config.yaml
train_examples: 42238
image_size: 32
encoder_inner_norm: false
decoder_layers: 3
adamw_lr_other_params: 0.0012
ema_decay: 0.995
weight_decay: 0.4
Rows from block 4 of the encoder of a small masked image model, named by matrix and row number. Rows with one number belong to one neuron. Each number is 128 + 24 x the weight over its row's rms, rounded and kept within 0 to 255. All counts start at 0. Numbers have three digits each.
After each neuron's rows are labels from the 100 images, of 14976, where the neuron reaches its highest value: "patch colour" is the nearest of a few named colours to the mean colour under the peak. Only what is clearly more common there than usual is listed. The data: capsule endoscopy frames (Kvasir-Capsule). In brackets: how many of the 100, against the usual share in percent.
# fc1: MLP up (encoder.blocks.4.mlp.fc1.weight, 1152x384), inputs 0-127
# fc2: MLP down (encoder.blocks.4.mlp.fc2.weight, 384x1152, transposed), outputs 0-127

fc1.55:099150093117136101110148099108110116129108093151151153108120111133124160167139140148121110156129091092142140127160087097147125129141076147151114175148151140099115139083127145122147115122117148116138159109128151114110137105092135124122156085135158135124165098102144173145192081151142136126100086148098112152129096154127115108103172133087101138121128145114155161088113099130138123153103
fc2.55:150123145144130150117091138135146161141138169118134132162141146140117114152135092150129139106123178187127113128139152134086101141080150101090124136103109121125129099155148138153113127167166094155114113148144100136106096152136150135129127162120121137109101184131132092139071164117091100094166169144180145110129165097148124147134111114160149163126127100158137126160134173101142145088115
patch colour: grey (31 vs 8.5)

fc1.712:124110121139137082079154155117155105111134134133112160155163120144123196177116120172093111147125096100130114132094114162151153134121102147150142125147102145118118115124110137156067182137169112109123176110126162123135119129099122136167115077126166097164152081106122129099132096111159133118130121139113108111147136090148128116106122090146103111105091136141134119190075132124107129123110
fc2.712:109129115134130159174120077121080123123139115120168107113089149106114076091122123075134101087142139164135114113124110129092122124121166105100122105114146128114166150132163123122203078136120137134121098129130088139096127106154122111147142145142117149089111123142130146133130143123122154154130118083144147173115083157136131133125165171104152122109140138116155138076182109124125099143144
patch colour: orange (47 vs 12.6)

fc1.424:162127136153113128137139144112145130125154129112128116086135114155121095112112176141083139113146132124092148124111130106135136128105168124117142145130182099100136134161118073096137092155157144133105128132167099130101111124107137178102144137126150123139166097097089113115148125146127141161149098113124168159112138134158120083091126121141092135188128106101095090122123110118164083133120
fc2.424:121158111126138137142122104158133130136093110132143138164112131098151132127153101124154137155113111114167126142121131154128100137171094148140122096127101125145079124107102152143126176128117122114148121134093163147148160125138139113118095116126111126130093139145171138127126138137147135120101154123144052078142154136127136151143138137105134102096132167138135139157152122108095129115164
patch colour: orange (32 vs 12.6)

fc1.67:101094130141140147138155150135125138119134169143135123081148157110097097150121117112123136112115131141097130094108126145139141139161113105156140111115169152100126133114141109119106127133137154130084147125155160119138118132094118115137105147120115201150112123123143162153172121132149123147125104167154082137125156111123152148150170070116099101111191099093150103122115122104144131092158
fc2.67:094145156134110130151105077152115104160136114095163111141111161111110112128096109105090097127127101099136114135102123166127118154156128158121111102140161115100124168130083087119151140169141139127089141136112116086120086139116093174143090116157155109144121148148112128096163162114140161161104161096094100124124123138147157120116119094151129099134086172108126144140126118117116111164120
patch colour: black (97 vs 6.6)

fc1.496:168129147139093088145081100160122089106139130118145135147121107135162171117111121126084134136157076091130103129114162126095124124119145149123151118139117140096129179078158148134105134138109185139125131138108143138138138116135132115141152118125178112137131100146130132136143137134142152164087142122137130177159108108094108097151127141119110139120113153080137134108124160161151136168118
fc2.496:108148154127123121139102085145112115154141104113172132157115173108116103127096089105099114124106104109133122133104135165131111145186111165113109112142161118123126160146082095124144154191135148137096147135108121084134122138131109185145090127155167105153119146158135135089167156111152165159122171107105107123119124133147165121122141105152141091130086188117128141169124113119111132182126
patch colour: pink (35 vs 0.6)

fc1.702:098113120147134105171131114164099172135162196134125114112122117181138132116134130152140130119147102131125097126118156078104158133120140100124132129160140150104119113140162105157116057156167133141135133110140133198122117085148101059164117130105156124167105116156141161081132080115114106150098106150158102114125129144143066143086150154114135116158133159103087132131109130152149115180145
fc2.702:160125132138110128131103158096154078123072092118127155134144145099135119168141102140121146151129131144132104124153127207159098106146121162134129120097141116127113130106099142124114168132084129121133122142114089057143125156117145163076114112176093150112116139109111125169122149148138162108127146099078147116133110122112182119138112092140114135082113116171165125133142110127100137060116
patch colour: grey (31 vs 8.5); pink (26 vs 0.6)

fc1.62:104167121148144086133107159134113106140143127107125108073150145127146125147142130101122100103104131136151119106171134121074095161173097102126131133134141152114107135149140118125126149125145151105111124101143159154109097088144102135144134136082156098140122135145130143139136128135162103116096080103139117158153108210102092127123096139082101152119149109128113103122120130096141135110146
fc2.62:131085137110110153125137082121107145137129131148150155183122119125117134098114134156123168121144136119111112151097132150152136085132138130115082106116102124119141107105106133143144117166112140129103132152111090089126114144105166125127113138193119134148104144131140115130125105112107155128182187143141110090117139085182169153140157119150158108132087181132144143135137119110106126137116
patch colour: grey (33 vs 8.5)

fc1.757:173123108115138098101136095149110121152104147135100122147133102107168158214126090164142068139132102137130078139146086162163125107144103129137153127132114162114128148144128124109138146143143121127141164136119141108103147108160115113137091107145131134121134089101118096148154081112150110119073105125116070150104114135111139177106132111088090103159120135095158129097154116120115108136124
fc2.757:093120143155111093156136140115116144094172124147160152131117166149117086076107117105109187142120131156126130118125148094098117124108136132124111139123149097134136118122162136155118110147109134118104102100106107150129107141108151149126176163108151119116104165153122151159107178164103127124174149116142162114153130118153127086155152163124150156120119156159113132147073178143146153134113
patch colour: orange (30 vs 12.6); grey (26 vs 8.5)

fc1.276:165134108094110139098143147122133114157121145130140114136122070092098188133155105119119114146103133037126121172115097097136097158123077148142158112145125107120118121089114153098121174112142134103091136102119115133154126121141150154113128094126088110120151094123117146127151140150119097126177171150105109121096111145140162141113112140096121125108106152154139138109127137092121124148143
fc2.276:104141139130139136148125076126112119103116094128116163118111168144168085116118112130105117129162094205122154109140134152122159117103160112126131151130149140124129129172130112157133076138123149156122130160119141149095145135092132099150151136142147131121107172097125106147159100109128167157114107134145119140163130101147103117145131122167117113136136091126155129160117136155134128112131
patch colour: orange (36 vs 12.6)

fc1.293:169127135158146142116152097085127137130115079133110140122170136147105141123111157119106143156140112110169167116149096150151123107171110132130130158113094139118122091120118158106121177171093136130134126165093134155138124116140118129101131089207153128122145126123092132155154151128148096072124116106117160144100130088152126103120125080078130131118115134172166122100097152122091065161142
fc2.293:066118147117103143131142121160145093146164143125129095156071126084119131140127106128167089098119154143084083127087142115121130144115142124113141106140157122155148165140126144130141117135150091114104124095169132102142137108118127115147137153076120128143118131148153125113119073131115149179115138128154133137115101137140111126116142165175124131118142128093117120145164110132155200131123
patch colour: orange (34 vs 12.6)

fc1.728:167110109178124142102146140133168131147147164149116092122161119108148085143146123116132158149137124085106133102166149131120118133193137086108120162138146098120151145142111136140135148125152156085130092147147107126136060107144125095135126130154163133153106109108157152120135108142106124105096087134118116134118110111175146130174161102085083109123097147137140111111136088104129116125126
fc2.728:089146157127116119170114090132118109115149076110145137144089142131109128114087115126106093086109114147149100135093127177122135141119117164142139092131141171137105148130097100118130157169089136146089157123086127110123122125130100171156086132153147087125118143159121112103166153133182159163118168079127114144130121146130148140105116156158151101134111151130119139160127136138120117177139
patch colour: grey (44 vs 8.5)

fc1.239:175125140158092047139113094194141114126148089113145126138123149131133179098134105138094116168166104106128096137098132120138099094118154155136085127136104130174146155098125140126101161146118132143150113147086131111097152080141141099152137085133153107160148081097135114088140153111126151122084139120094148155142088090059112085171106160096098130137109154101113093107124135155128115155115
fc2.239:106153147132125131144106087151107106150138113107171121147112168107108118127102093114084107122103115111127125130104135163130113149180104157121123099144165123108121166141086090126154141185150138135080140140107113083128108141127107178145089136157167109147118157151119132097173164116155166164118170101105095126111131144157167123125129097153138102130085185111130155151129112119120119168126
patch colour: orange (41 vs 12.6); pink (38 vs 0.6)

fc1.168:167130166138091080135124081184138110138163072125129179151121132135148161104117111139094087155153105104120133154133141101128091125091132146125088142144119121136125159094156133126106149144122109132148081176091129108108141110156150106142142114137163072143153122142113120108124145126150161148083161125098138152151084118082112069142104173129113143135087150115117112112142172184119127190135
fc2.168:100145147137120129141107082155108108155141109100165110143114166111108119136100102107084106129112106098131120129101132164128113149179119158121119098143164110109124167134086088119155134175146136130091145132112112083120100138119101181141092120155158109143118151144123133100176155108145161163112160105101101126122126138146160122117120093149139104127091177103132151146127113123116120167122
patch colour: orange (55 vs 12.6); yellow (31 vs 0.1)

fc1.353:137134123151124152124130098093108145138150131111146115128140153140140089114094152143136187143159120155104171134098143140150151088081154136122133133136151158134128089114129125127112111144108092164140139180116111096117115122165166172121167129162121112110111115113141100121111164128153151161131125090105164125108141113150148067112133111073153119113181101141112100089124121130091102161136
fc2.353:122145135123144109142102132155187118103107135139115150128106115093110121138134133080112076116097117072141094110140118123113122163181111127161154118113121108102121155148081132133151175123125134118133138094161171172153152133101095097146109132101140174127167137158130151110132116100122101130121099149140123124137115162128107171114109136193105144114091131095160142154150130129161146106113
patch colour: orange (44 vs 12.6)

fc1.17:213138124127075056154090115167126107107135099128100131132111130153140168115125122110087157141129089125156139141154154098110125116106134168159117098154130149146150157099114133106138131118095152128137108117087116139141141092167103119138145136151165110105145081143112115115146159122129163128120150123118131169137093126084120093132083153108119123152104150081117137126122153169127152188119
fc2.17:101145138121127129137099096138104107143144112108184141162108174094119112124099085116079116131087116118129115124092133164132110161192104159109112113142141113117116153145098104137138144212133132142084144135106116069135134148121117170144092130153161105147110142156127142080158158120166150149120152108116111117106128138145172122138137113148147097134084191123136145158129111113118137172134
patch colour: orange (77 vs 12.6)

fc1.711:117141160133128135169149135162132132128120140127182121114096123150126138122128133103139151114076131164134156099120127111124112133135089128092126158105220143109145158114116143154105088106100138102126112132111094112100147115109104202120182165101123157081107133134089106118130122187116188145108134106128147145115106153128106102119156133094135120148156096096093156117139154133130107101138
fc2.711:158091081132131133056107157104139105142110108150110140120178106121107138140143132146113112122148119095127115154145123110154119130114120136132124125141061126115081100149098117101136169115151125137139169150147147129144107151116140073115097079158134141149118149120157128127099139094118093144137120157130119076125183141119118157149074135157113156118126126120164113142104104117135135122120
patch colour: black (44 vs 6.6)

fc1.60:190112111118116043168106137139117131117127103135090116129122134137143159118124112115080154160118087139151140152141149087137127143105108156155132095137127171145141154116120130093132134124099165132158126112075108147140152110159093106157127131145161138091144072136115127104146146121116136128122158133129123184144110111088088108114075134110118094145099138087120136133119140169130142161139
fc2.60:106151130123115133136103089140105101156144119111184141152115170098123129115091093121078112128098114115131121125098127167119117134185102157117096107156139116128125146142108108132149128206142115135078136150114117056134134144113115166146094132154169096149097140156116141073153165128168146134117160108106110116119128137143183116148135109149153099144091186124136135147119117103117122171140
patch colour: orange (46 vs 12.6)

fc1.8:177081117135119102074166096127121151117140112120097140128123175099126117115181166133135126189180122108130116119104161169139132095148173116124149166168084146130114085099152078102122129136084136116119164130116123090133147107111118110122133100159131087119140148125143093118148111106112102131132142131126102138121136092111148089135126110126148115129102189153152113113136122174088124107137
fc2.8:042150162120117143174081101155130123137138159128140105158122092097112107135065077126112103087096118162119106111127117126084126141148081143124101099097154116111135168130122158142138135158168103107114075118129130148127112148159118133123099153117122127144118135172119141144124136144155159144124122082130136142111103150172142160136147133144115138109123135136119115151148121066145139169127
patch colour: orange (47 vs 12.6)

fc1.616:111118106094115152112103151117144122158139095129140114154143162091113134166099129122100133121133090114158127125113104103083115193162149113114122119173131160098128150092139148115103134098166129099103141086125144137111123118162138112157112120158131104134142170094121152154186071140109123109141110127121108115129095135142080118096100134139057140126115194148175135106125099094117131094123
fc2.616:132149145131131077168130091126084146116111146125098147116111148162140086115160096158134122118132165144086104140154133178177142075099137134152117123102111110143112134144112135132160101142093140157137087153132136099152131124135125143139092140118100120130110097159091112115110154109143140139128178134094160155158129129131174155172171119111169119128102088126108135140137161140138116169121
patch colour: grey (27 vs 8.5)

fc1.378:088102111139141119099110126148144123113100151140110108187149132155106165110183099101107130121121131099139123122147106089106119127083109138163097135118127101157141111090145113154112109111154159140139146144128179167103115144115135106137128097099147109138099163147127154061096138145120115096105102131117099132126103150102145152170120155182104144100109145108127156144134132154162155130136
fc2.378:156156149114109130156129146107091121110119127154154116079120129092133100171116117163111122137110141126142136132097181144124136150167130148086155137151119128099151125124143136110135126148130090109090122113120055118108153144112120157099118179157113127142146112110140100193157107093164140129163139126104152120136158099141120134118113089075168118138127118166126107127100156108133090120131
patch colour: grey (33 vs 8.5)

fc1.146:182134149169091065135132102198140140131154078129143151127117148123145168087136124146096117174166106108130108132110131108141122109108155136113070126141102135161133153097108126135116146147127124145152088146100137129096156098155128103142139101124149100132158104102113120090126146122125183117097142129087144138146083108075107056177092169113124133149084162108129098107137159166136130169115
fc2.146:107153145138133122137102082156093108150144109097165111155114167116101125140107094127074115124099121110125124131106136166134110145185107153116124094146161126112118171147087090116154133186156133137083136137105106070127106137124114176145093135156166107143113150142124134098172166113149162160122163101100106116113136143153161124118123098154138106124093181106133154142134109121120119165120
patch colour: orange (31 vs 12.6); pink (25 vs 0.6)

fc1.331:192124141138078090128085097165104076115139109125124148163122134124121181121101102140080130140169084093149110129144162106126140163101109149138146123111148126079127165116147115153111146116106164147126125128088083121132137112162126114157154135133172110125125118155116116137101141127164158157107161140125141189140096102089086093145128151094110127140097165105131129134138164180105112181105
fc2.331:104143146128120128146099090146109111155135104105168124151113171108115098129100099100091109127099104106141122129102138169129108148178114163117112101145154114110124161135078091128144145188132140123094145138100127087132119134119108181138088121156163105154122146156131130091169158105159156159111161106108104121122128133137168120120136104149136100128084183105136149160126109123113130175131
patch colour: orange (38 vs 12.6)

fc1.76:130120133148136120136125121177116166120121162135092057119108151122121151133118141123102130120097117135121138117138153129136101117190084139114128128126121130129136111131147158146104108157115155132123086088158105129154101119186113157133150099098144156148117126120123163147167089167142119149137119137141119118129137172133127134143141100101084166132122116089115150070130119122158158157134
fc2.76:124139112110124123138105150099138098139128081137154181125183108133156137105143121124169153154164121124135093155119134120135105141074158137105119136114125116106092140131083109113135137074141112124127152156119139138136146134060134131116115148154112104119109130123101096155100153104131125113102178110101107131163128098165156125134130142158160102122124156183136110143118141128114112100112
patch colour: grey (28 vs 8.5)

fc1.642:134139128162148134169108195151122148095104094106163142088086175153112140128135136081096124119085135147148139146120119113132105118155142120128116156108179154140141140112119148125119089129134141131152114114167161127107152179126066129146164152105167109109130139159102120157099173133161148144137120125113127170136129137073128090143134168108173148088160112117128155142142150150101136097129
fc2.642:135081111097103120071120121123144101154136167172140135156202077094132128146134112199176162122127147070094098139168166112134158107101088118114125112121093112122148113137130141142154151159131097113149151135124099137133100133102182126132088101150116149163129130142161082078125125094118146151161120145171165059121168109154127170118134053143098151139135140130141124129153092125171121145126
patch colour: black (28 vs 6.6)

fc1.530:182145159154096082146105117158128087108166105120124147143123123131153180130100124125062129155160091089132126146124153096116150140091125128139138137144141118108140174108169114132101144132092162146145141158089112126134156115164114118160162128134180119130155113150126133150123129126166157165092167136113125176148100129087094085133110121117096117133083145113151130098126183179118121191115
fc2.530:120154144139113118125103094147102122150136102117176126155120176107128103137113089122090131131096110111125120120103146163128104148200106172112117110145146116110133148129075101118142147194138127130110131130113134083141129134115121179130093130157162101146110147150139135094174148100148149166123156110123122109129137127139164125129140118144150097126087187102127151155121105132110136183122
patch colour: orange (47 vs 12.6)

fc1.292:154111113116135103130103099127088149134127109148128118127124111115143155159106142137111099165135152182114066082137107157122114144092108108159176147116144127150145131096138111113148176106188120131135149101159101102165137102149107116100111153128113105105111145119166147154184116153147148146136174122136145129118118132149145141106135125102119138116144151126103099110181136127114199140142
fc2.292:103134145121127171153110115149176121133121171131135161131153152161133075122150103097135166096133094106141138150141162076135130116148157095082061097116120117128120127137126172132130110160096162125115113156107131147094108153143168162121141098115164122159129156157119130137105155095116116111122101154128108126132130119110132097153119130165155102148119125132166155161097148123137096102122
patch colour: orange (62 vs 12.6)

fc1.185:127150127147163075161112139116153165131126114104127133144154103124104133123154151136156109124132141131161129140096124133067110098097128110137136164131071124116086130142134098111135144116120157108131135118145132144121145119126083135102113092129148116136110155140126137102128128115089082111128134115117134147123119166098163146102099102128064145127119150125151110110131135152111143145165
fc2.185:112118143140087168110119091149093087107167154155140142150132125110145095115093096121110125121124132133101094122144145128146130160144104134113151092128185134145166126105132143135154129185126130123107110160123111123145095144167153118139142150132125091115114150160145112169164143113178155157137133129132111116104149112185128123143162160139181091134124147138109121157104142107132138129095
patch colour: grey (26 vs 8.5)

fc1.340:119167151160157093094105110121111142090145171129111141122155175126161129163136136143145103125183148091137097093124131120106149143142140131130153122153109154145109100166142082141105154128180122122139142108166161090158121158102065132154147144120132144139126137139122107101135143158121113160054117102134125119139156170130113091113083120102104150122143153093089101167134083163117141125145
fc2.340:130113113099122161161141143117131107132132128128170137129119084116092131097125120110092135121078097182111105157125133175132104075157117139118084133099136112110148152089115144110158069132082139156142127136110091164117128105161187138123129126139116111143135123115141147154132095094141135107181123173139138136107114095145187155137197136116171113129078142134165151092126143098117133110108
patch colour: grey (25 vs 8.5)

fc1.313:164117142140139107122139114086183154123144121122173141154115134099127136132129159119154150136105123177104146141111186154119153142115147134142105099120110135120134093125137138140123045126107145115157126114100165115124125113125162099152132133113136131124118141113104091156132124118113141156108148127139112118142106049079184118142105145185097133136133121120173111145112125133112142093137
fc2.313:115118111118096111121103188144108116105113111139050112107158114141107134135115097127118095120134144074149122127109079101117108126124129155118158166147131132169121150127121128112103212089162110121114102141153123154122177135139084150120126147127116126099126134157088147096104145136148124115113111117116120117119163207130077157138133116085138126145137100126057174086122130171162117156129
patch colour: black (66 vs 6.6)

fc1.323:132115157154121151162127116109097125124116123139151147131103100145136132136116081126130148133116078157123132163124133100176172157109116112109092107140133157129146067104109146104158094168111125156102109161067127109089139119145168127109110109152168143079131133105077090170108132124144138126108145110124179106125100072116130109122142134133132156130158143116116112132112114126113098145103
fc2.323:142141128100118092103150150142149134121124093125115127107124165110124110132125143153139113118135169108132133096106112148092117101130146165148161181141150114161127186143136114157082169088121117125165175105158167151159154127097074118156145137106095113142112106142135192077152130153122131130111108150109109151131143171087099147111108122101104111132103109150143143107128139136176144134144
patch colour: grey (26 vs 8.5)

fc1.290:144107077116119084141160137139118149165137144117151151157136181120104105135133109146145150159118121065082096132143101106148138113109096122134124121130114156096151130110146111115112151113147138156104125137163156111128115048181115099138084118159124133125155127132188107097151164100082122091120113138124132079143104122135149126146150139126113144128112144153130128137143116127120146141134
fc2.290:080150169121157156107089106126167121134121143145115107112119100151130120154128084116120088110152130183142127122125148123100104150146152094115142160141125078151110122135130130138144106129110147126137123113082120160106142185053102148109177117092133116172122120154082155152143088138189128134152146128151128207125144105115109134132119107151161100100117134128135152130100169135146144111133
patch colour: black (82 vs 6.6)

fc1.245:133121117141139134143088131176096171075145171132136127103141083149139125129151117126126128134120123134123151207130188096137128093123126172122139088107105129112149076092158136128128134138126156111156179134131120144109118121103138115178127127146114094142150095128147102113132100124128121126148119162142110168152102114096156120108136141138119101150127156115071124148134131144148150131128
fc2.245:105116137118130125115143100108152098164111103119144129160085153120144137118094131111108120146161126165162082047106073155129148162162112108129118145121148107154118149136129096151117145149136114108110068150092114109118135160153074147098113121139150185159093144134116159149095140143132145108129146086128134103103136136154106142151137135132124139085107126135149127103154134102127106114144
patch colour: orange (34 vs 12.6); grey (33 vs 8.5)

fc1.403:153105152144151110119136120144132128147152167071132151122145128127111135153152096153153097139152138089108106165166109136121110150065107148121152102164106121124092122128114119109138207112150142108111083111110096129133142100138145125101121077139165151109140131114171161134180119111138097130111146129105080143149154106137110177125141106106162139101086168120103156121177111143110123108127
fc2.403:093156124125111151140123122151107142095102090173134136148103138110137106096096121121099147132112111196156138104088146134147141102196134142143116172126145125140183155104118126144118067148127137161147150105161128152128098166133130097154134153139070102145121148151079126127109122170120155152142114118104147113117094130140173096126142146129099131135163121164169081131105139111124139138115
patch colour: orange (35 vs 12.6)

fc1.163:169146120101139082146107139146131151120138105134099092120133151130114097127146162136117098159172131124118132147102134127108119092105173135116165166155102133103070103146160084131141154127117154086116123137121112118127104096127106118112136104143149120189133124119155114104144152086115119085146130120123131178136144117075133112134131134131098104105122161097129091110129159137113128134157
fc2.163:067111143136104170133133086127092093132147149116163162160128113097138131110098117127109148094089134138122101108131134144114134160150076148113108099134175136148150147105120140129117118187121123149110121111123117113124107161159128139127102145140141086113118151175134119154135136140161152172114122091128098100096123133204155131136150124139143123142113149151116115169131102100136136154104
patch colour: grey (35 vs 8.5)

fc1.603:177091097101144109160126101070138148122126129119165132121130149168139111168109136124177172120128123146135133089100114144139131142094135164082158098159109188122157085148133103103141096115149094153101110111150119083149128082138167134107131107123122113117133106167118098147176119155163124152133125093124174136108095115133092126116130172180080124132169144123119137042115147102130152140139
fc2.603:101175147133121128092115151168130118131126134137075118114159096102139127109128118116109095118133113103114114108120159105103103127150145128156104151103121086130069157142092178135088141119132129140123155138106169188105147173111083131157138156139147135128129144107107152108105136081107118114110110164137139119145145134124167123129112099092160143151103093113129112201138129161137133125133
patch colour: grey (26 vs 8.5)

fc1.758:100157132128149121122105156111122147123124146109124136099129100123123137141140073140079127107116102083173091154127135122137139108121115120144126121206079147150127145100133112121121140125106133106106148100147186146138167080130139113156116164092150054163168116110144149162125111107094088105136157114124115096088126163095166139126109120082144101146140131148102132177115105142138136137118
fc2.758:124093126128094130137128098165119126124146123126125126141132135127127114124112170114187141151130156182117174105123121147131123121164159129105112153078145130118139107136140112143128103159147155159140130170123095132102105137120119129127156081177113186112096133151112123078126145146173156142143124159132118137156148089146102135146160134147116154109086143125130132091128161094115117103142
patch colour: grey (32 vs 8.5)

fc1.287:094153136101147135120145138120131144133140103115104150144118117116156168147086154123162128114093126155138095101090120137102156110117106134154106128134124152144100094151114117130102041109136106129153117126138142141155192153143141157117131121076113070096131162131154121133116146142113126099141138126150128106145152148149111131057099131208168155130143117166141151115151113142110145134136
fc2.287:164111108135143131108148166116145153113110147160094111111139101152137151141166142159157141143150155131118153137169119077135141113086157087139155158105105112141134103118170147111116105061139105132173115122160128154130150120130138097105162127091082150115128109100121128164097102128095110106140099162146151126146131127109095141149117150083117152128165077132129114102126154140138132078124
patch colour: black (26 vs 6.6)

fc1.566:155113155122155112110098117166099171115124200124113106133126128111146119176130140125155114130175122117153106143141086149126146125132107142153142089153058149127127121105116108121108156160172128100167134151133106120110143133130116065182108108152123137100102094138121112112158136133110084141100138113105125109127138147142102167164104118095094131117127130105136154139151081122093111123142
fc2.566:093131116145114113152154123105141075117148093135146160150108152153131117083146091146081118159109131176100087125123152127131100126125136115110134160093202085130123134140149149119150136114092127157091136104139119150129089126140131184082148131120143132142163169129135134176123134125147142143171111132139121140129115114151158108107163143143142121121111163151130123124089174161161167117127
patch colour: orange (38 vs 12.6)

fc1.443:093101135142114132114120139148118100134120108135153105136130127095142168168121137114139145156111068117157155133125110187132136123162103094178161175106129140161115140115142177115103113154086137142161130083126137099131095138130135136166111093107150129138173131120111119164105083101172147123104100127103074167125100103132131108121140111101143129125144111129162167129128121084123100090102
fc2.443:143121133105114107152162110108110135134146155131107147126130131136075102080116118150108111112126157135101095142134137082123114106088148112069097099150118145095153131166117101128144138131160108114076138146115102124092138129140118098116162198146133131091084124125127130097159170125100125153147134115161167105118122147107125167128142137142128140159114137100122110105125135144126130183108
patch colour: pink (40 vs 0.6)

fc1.471:147149107131145121133114162141098105139126133124122110153086178133108150138165168086144131128101117127114116107152101099085100141141101124147103164128173156100100138148141180153121098118141113109122111081158166124131129160139073083144176131103180133169120119121099128142146158158128167187102108125126117154138116175118116095120123173160126125121107150115135131126124095149142136115143
fc2.471:096127142114125156128132124087161120129102126158136140096176108150135133145149101178099138139138153119125118163118152125142115121118139138097117125112100091142127112127104125134131160116138144141121150152139106138127123124111214164107091129142075148096132168124147093123090096086129101100136151123113143083115144125138138148134131085093115158118128088159155158144136137114148135114100
patch colour: black (90 vs 6.6)

fc1.535:172145117138109134120119132129130143152136148154136109136115093123136097106159105133136152143174130078105119127179144120130139140125183095089124159127135099115111138159128112102170171128129152133086127125131103111104075092137135093144104126175121152149144128137115135099116136124118146122100116125117116157119114162160159139172151138081088148116088171094126119098144118135111127134131
fc2.535:090138150120120134153107084144110101124141095090137143143112154103115106115087104117099108101094103142138109114084131179130110140159078187127125085145146148117119145121091103156117146183115147117099138127100132115137119148129104168137090113146165090138120141154141120103170153137179141166118148087119113134104120117139150124105140123152150090135114162136105124181127100115128134171133
patch colour: black (87 vs 6.6)

fc1.314:125129114159166110135161141058124122148141105105125174126145151141085175098098116143089127137138164152097083106145103150104149145123124121131087158126108123166162129146119136129133152091151109161120151148128176098149102160100134136093109106177125118126157153133131127165086118096140134115154128109144160118107122125152160089068115106076129123097147123105154088097143124121105106129106
fc2.314:166136140103099140134101100183124148100123135114125115126108114109136083173103123100157128091101096094145157138114156128165114114143148115137151096134130172083119145123131130141172092211094154113144132106107095131120158101147140123177136122079114107109132105135142128098163114146131116139095173146119132167135113132102101151120154134158149128172109121136118155147138119115126146134143
patch colour: orange (58 vs 12.6)

fc1.346:139152165147139147140134150121117131076142124135124107153122142131117122105093150160148162123116134168112187104127137117123116120132124140111101095145129116119115116131131128173154148120138121127130175104108115164149168112136128146103149157124152136088127159108102143093139067193115144111112101130134117153124149161100164107117136134146099110204140169107095133143146152111152135100138
fc2.346:110085096125105123125128116145156123149105100131139150118144156131122127167154139122096095130145106105138084172124113168144142147132096159136162150129119164128111135112116098112122126136107161104129087161136126102128112144146109142134094093140089147164125107125148091157126189075158111147129153135101109103146115134151099169148139143124145126085110108135152113120116112138111116142146
patch colour: grey (48 vs 8.5)

fc1.549:178136117143133158110154116134134140144171121160121129128116139087103133071127157110182108143112122120134059127142159159092159098166151068134150174126114110120111106128116130109091126160127125112150108104121162145108078121156127122107096115175148120134113149092122148146126115083083129120134137114115113141110141126149135113126121097133126140110111170165192118129095134117094153140138
fc2.549:082109146105126148177126129124110101112094115091114099125138121133147112154120086112084131098122104119122178110117123152130133162108129191134111099132139164139136153143120108111160123112123137112115134129111087107155160116138129127130136125086131090110124110168147122118137145175157153163065121109140109128110121135130102154109106134149132120154153090094083111131129088129136131169111
patch colour: orange (66 vs 12.6)

fc1.311:122126142082139125137131116129127144134157120130133116136129128133104145133174104123129144125123122151133132084122165123166051137125125130104112130130168118105163147116158121141154136123164152102114147113148110094117136119105168151145120133115074103124151127161151094131141046158116110081105083132139088106111085177096119110139137168121152112143160143132163129145173158106163157131138
fc2.311:145128128144114126130118104145100124134130146123136139132128136121165083115072127137133123135121101097124125155117108120108150141103129130149128124158100151123082086115115130141080126145102122147126123162089140140114109161165102128105131144166177147170116150114098129118108198096140138178168165117118157137161157099162138154148123100131123143140083126115099133127093134132090103124149
patch colour: grey (26 vs 8.5)

fc1.663:118082074101160138094121104085168123155148117158097120120163103057120099119132141113168141147200127105158149116093130137108148120125170156120143139145099160116151103061140109118182166120089128095118164148133111148137142120149154151135111128161103125142164143131136157160134118136129115153186087115116088131113122115101103155143080130122088122121125138140144087138100110119124110123129
fc2.663:117169171129110090151145116166089148090122125084145120148104150192108144118128146116078082110087129164100108109149092134134123154178114117148144104136141104116095153191138139140088104144147135143123072112114117121115125132134120115141115122127153132134108104125130110119144104120109140114076144107145150172146120133167172107124167152126149147124126122108114149098148141109101134127136
patch colour: orange (32 vs 12.6)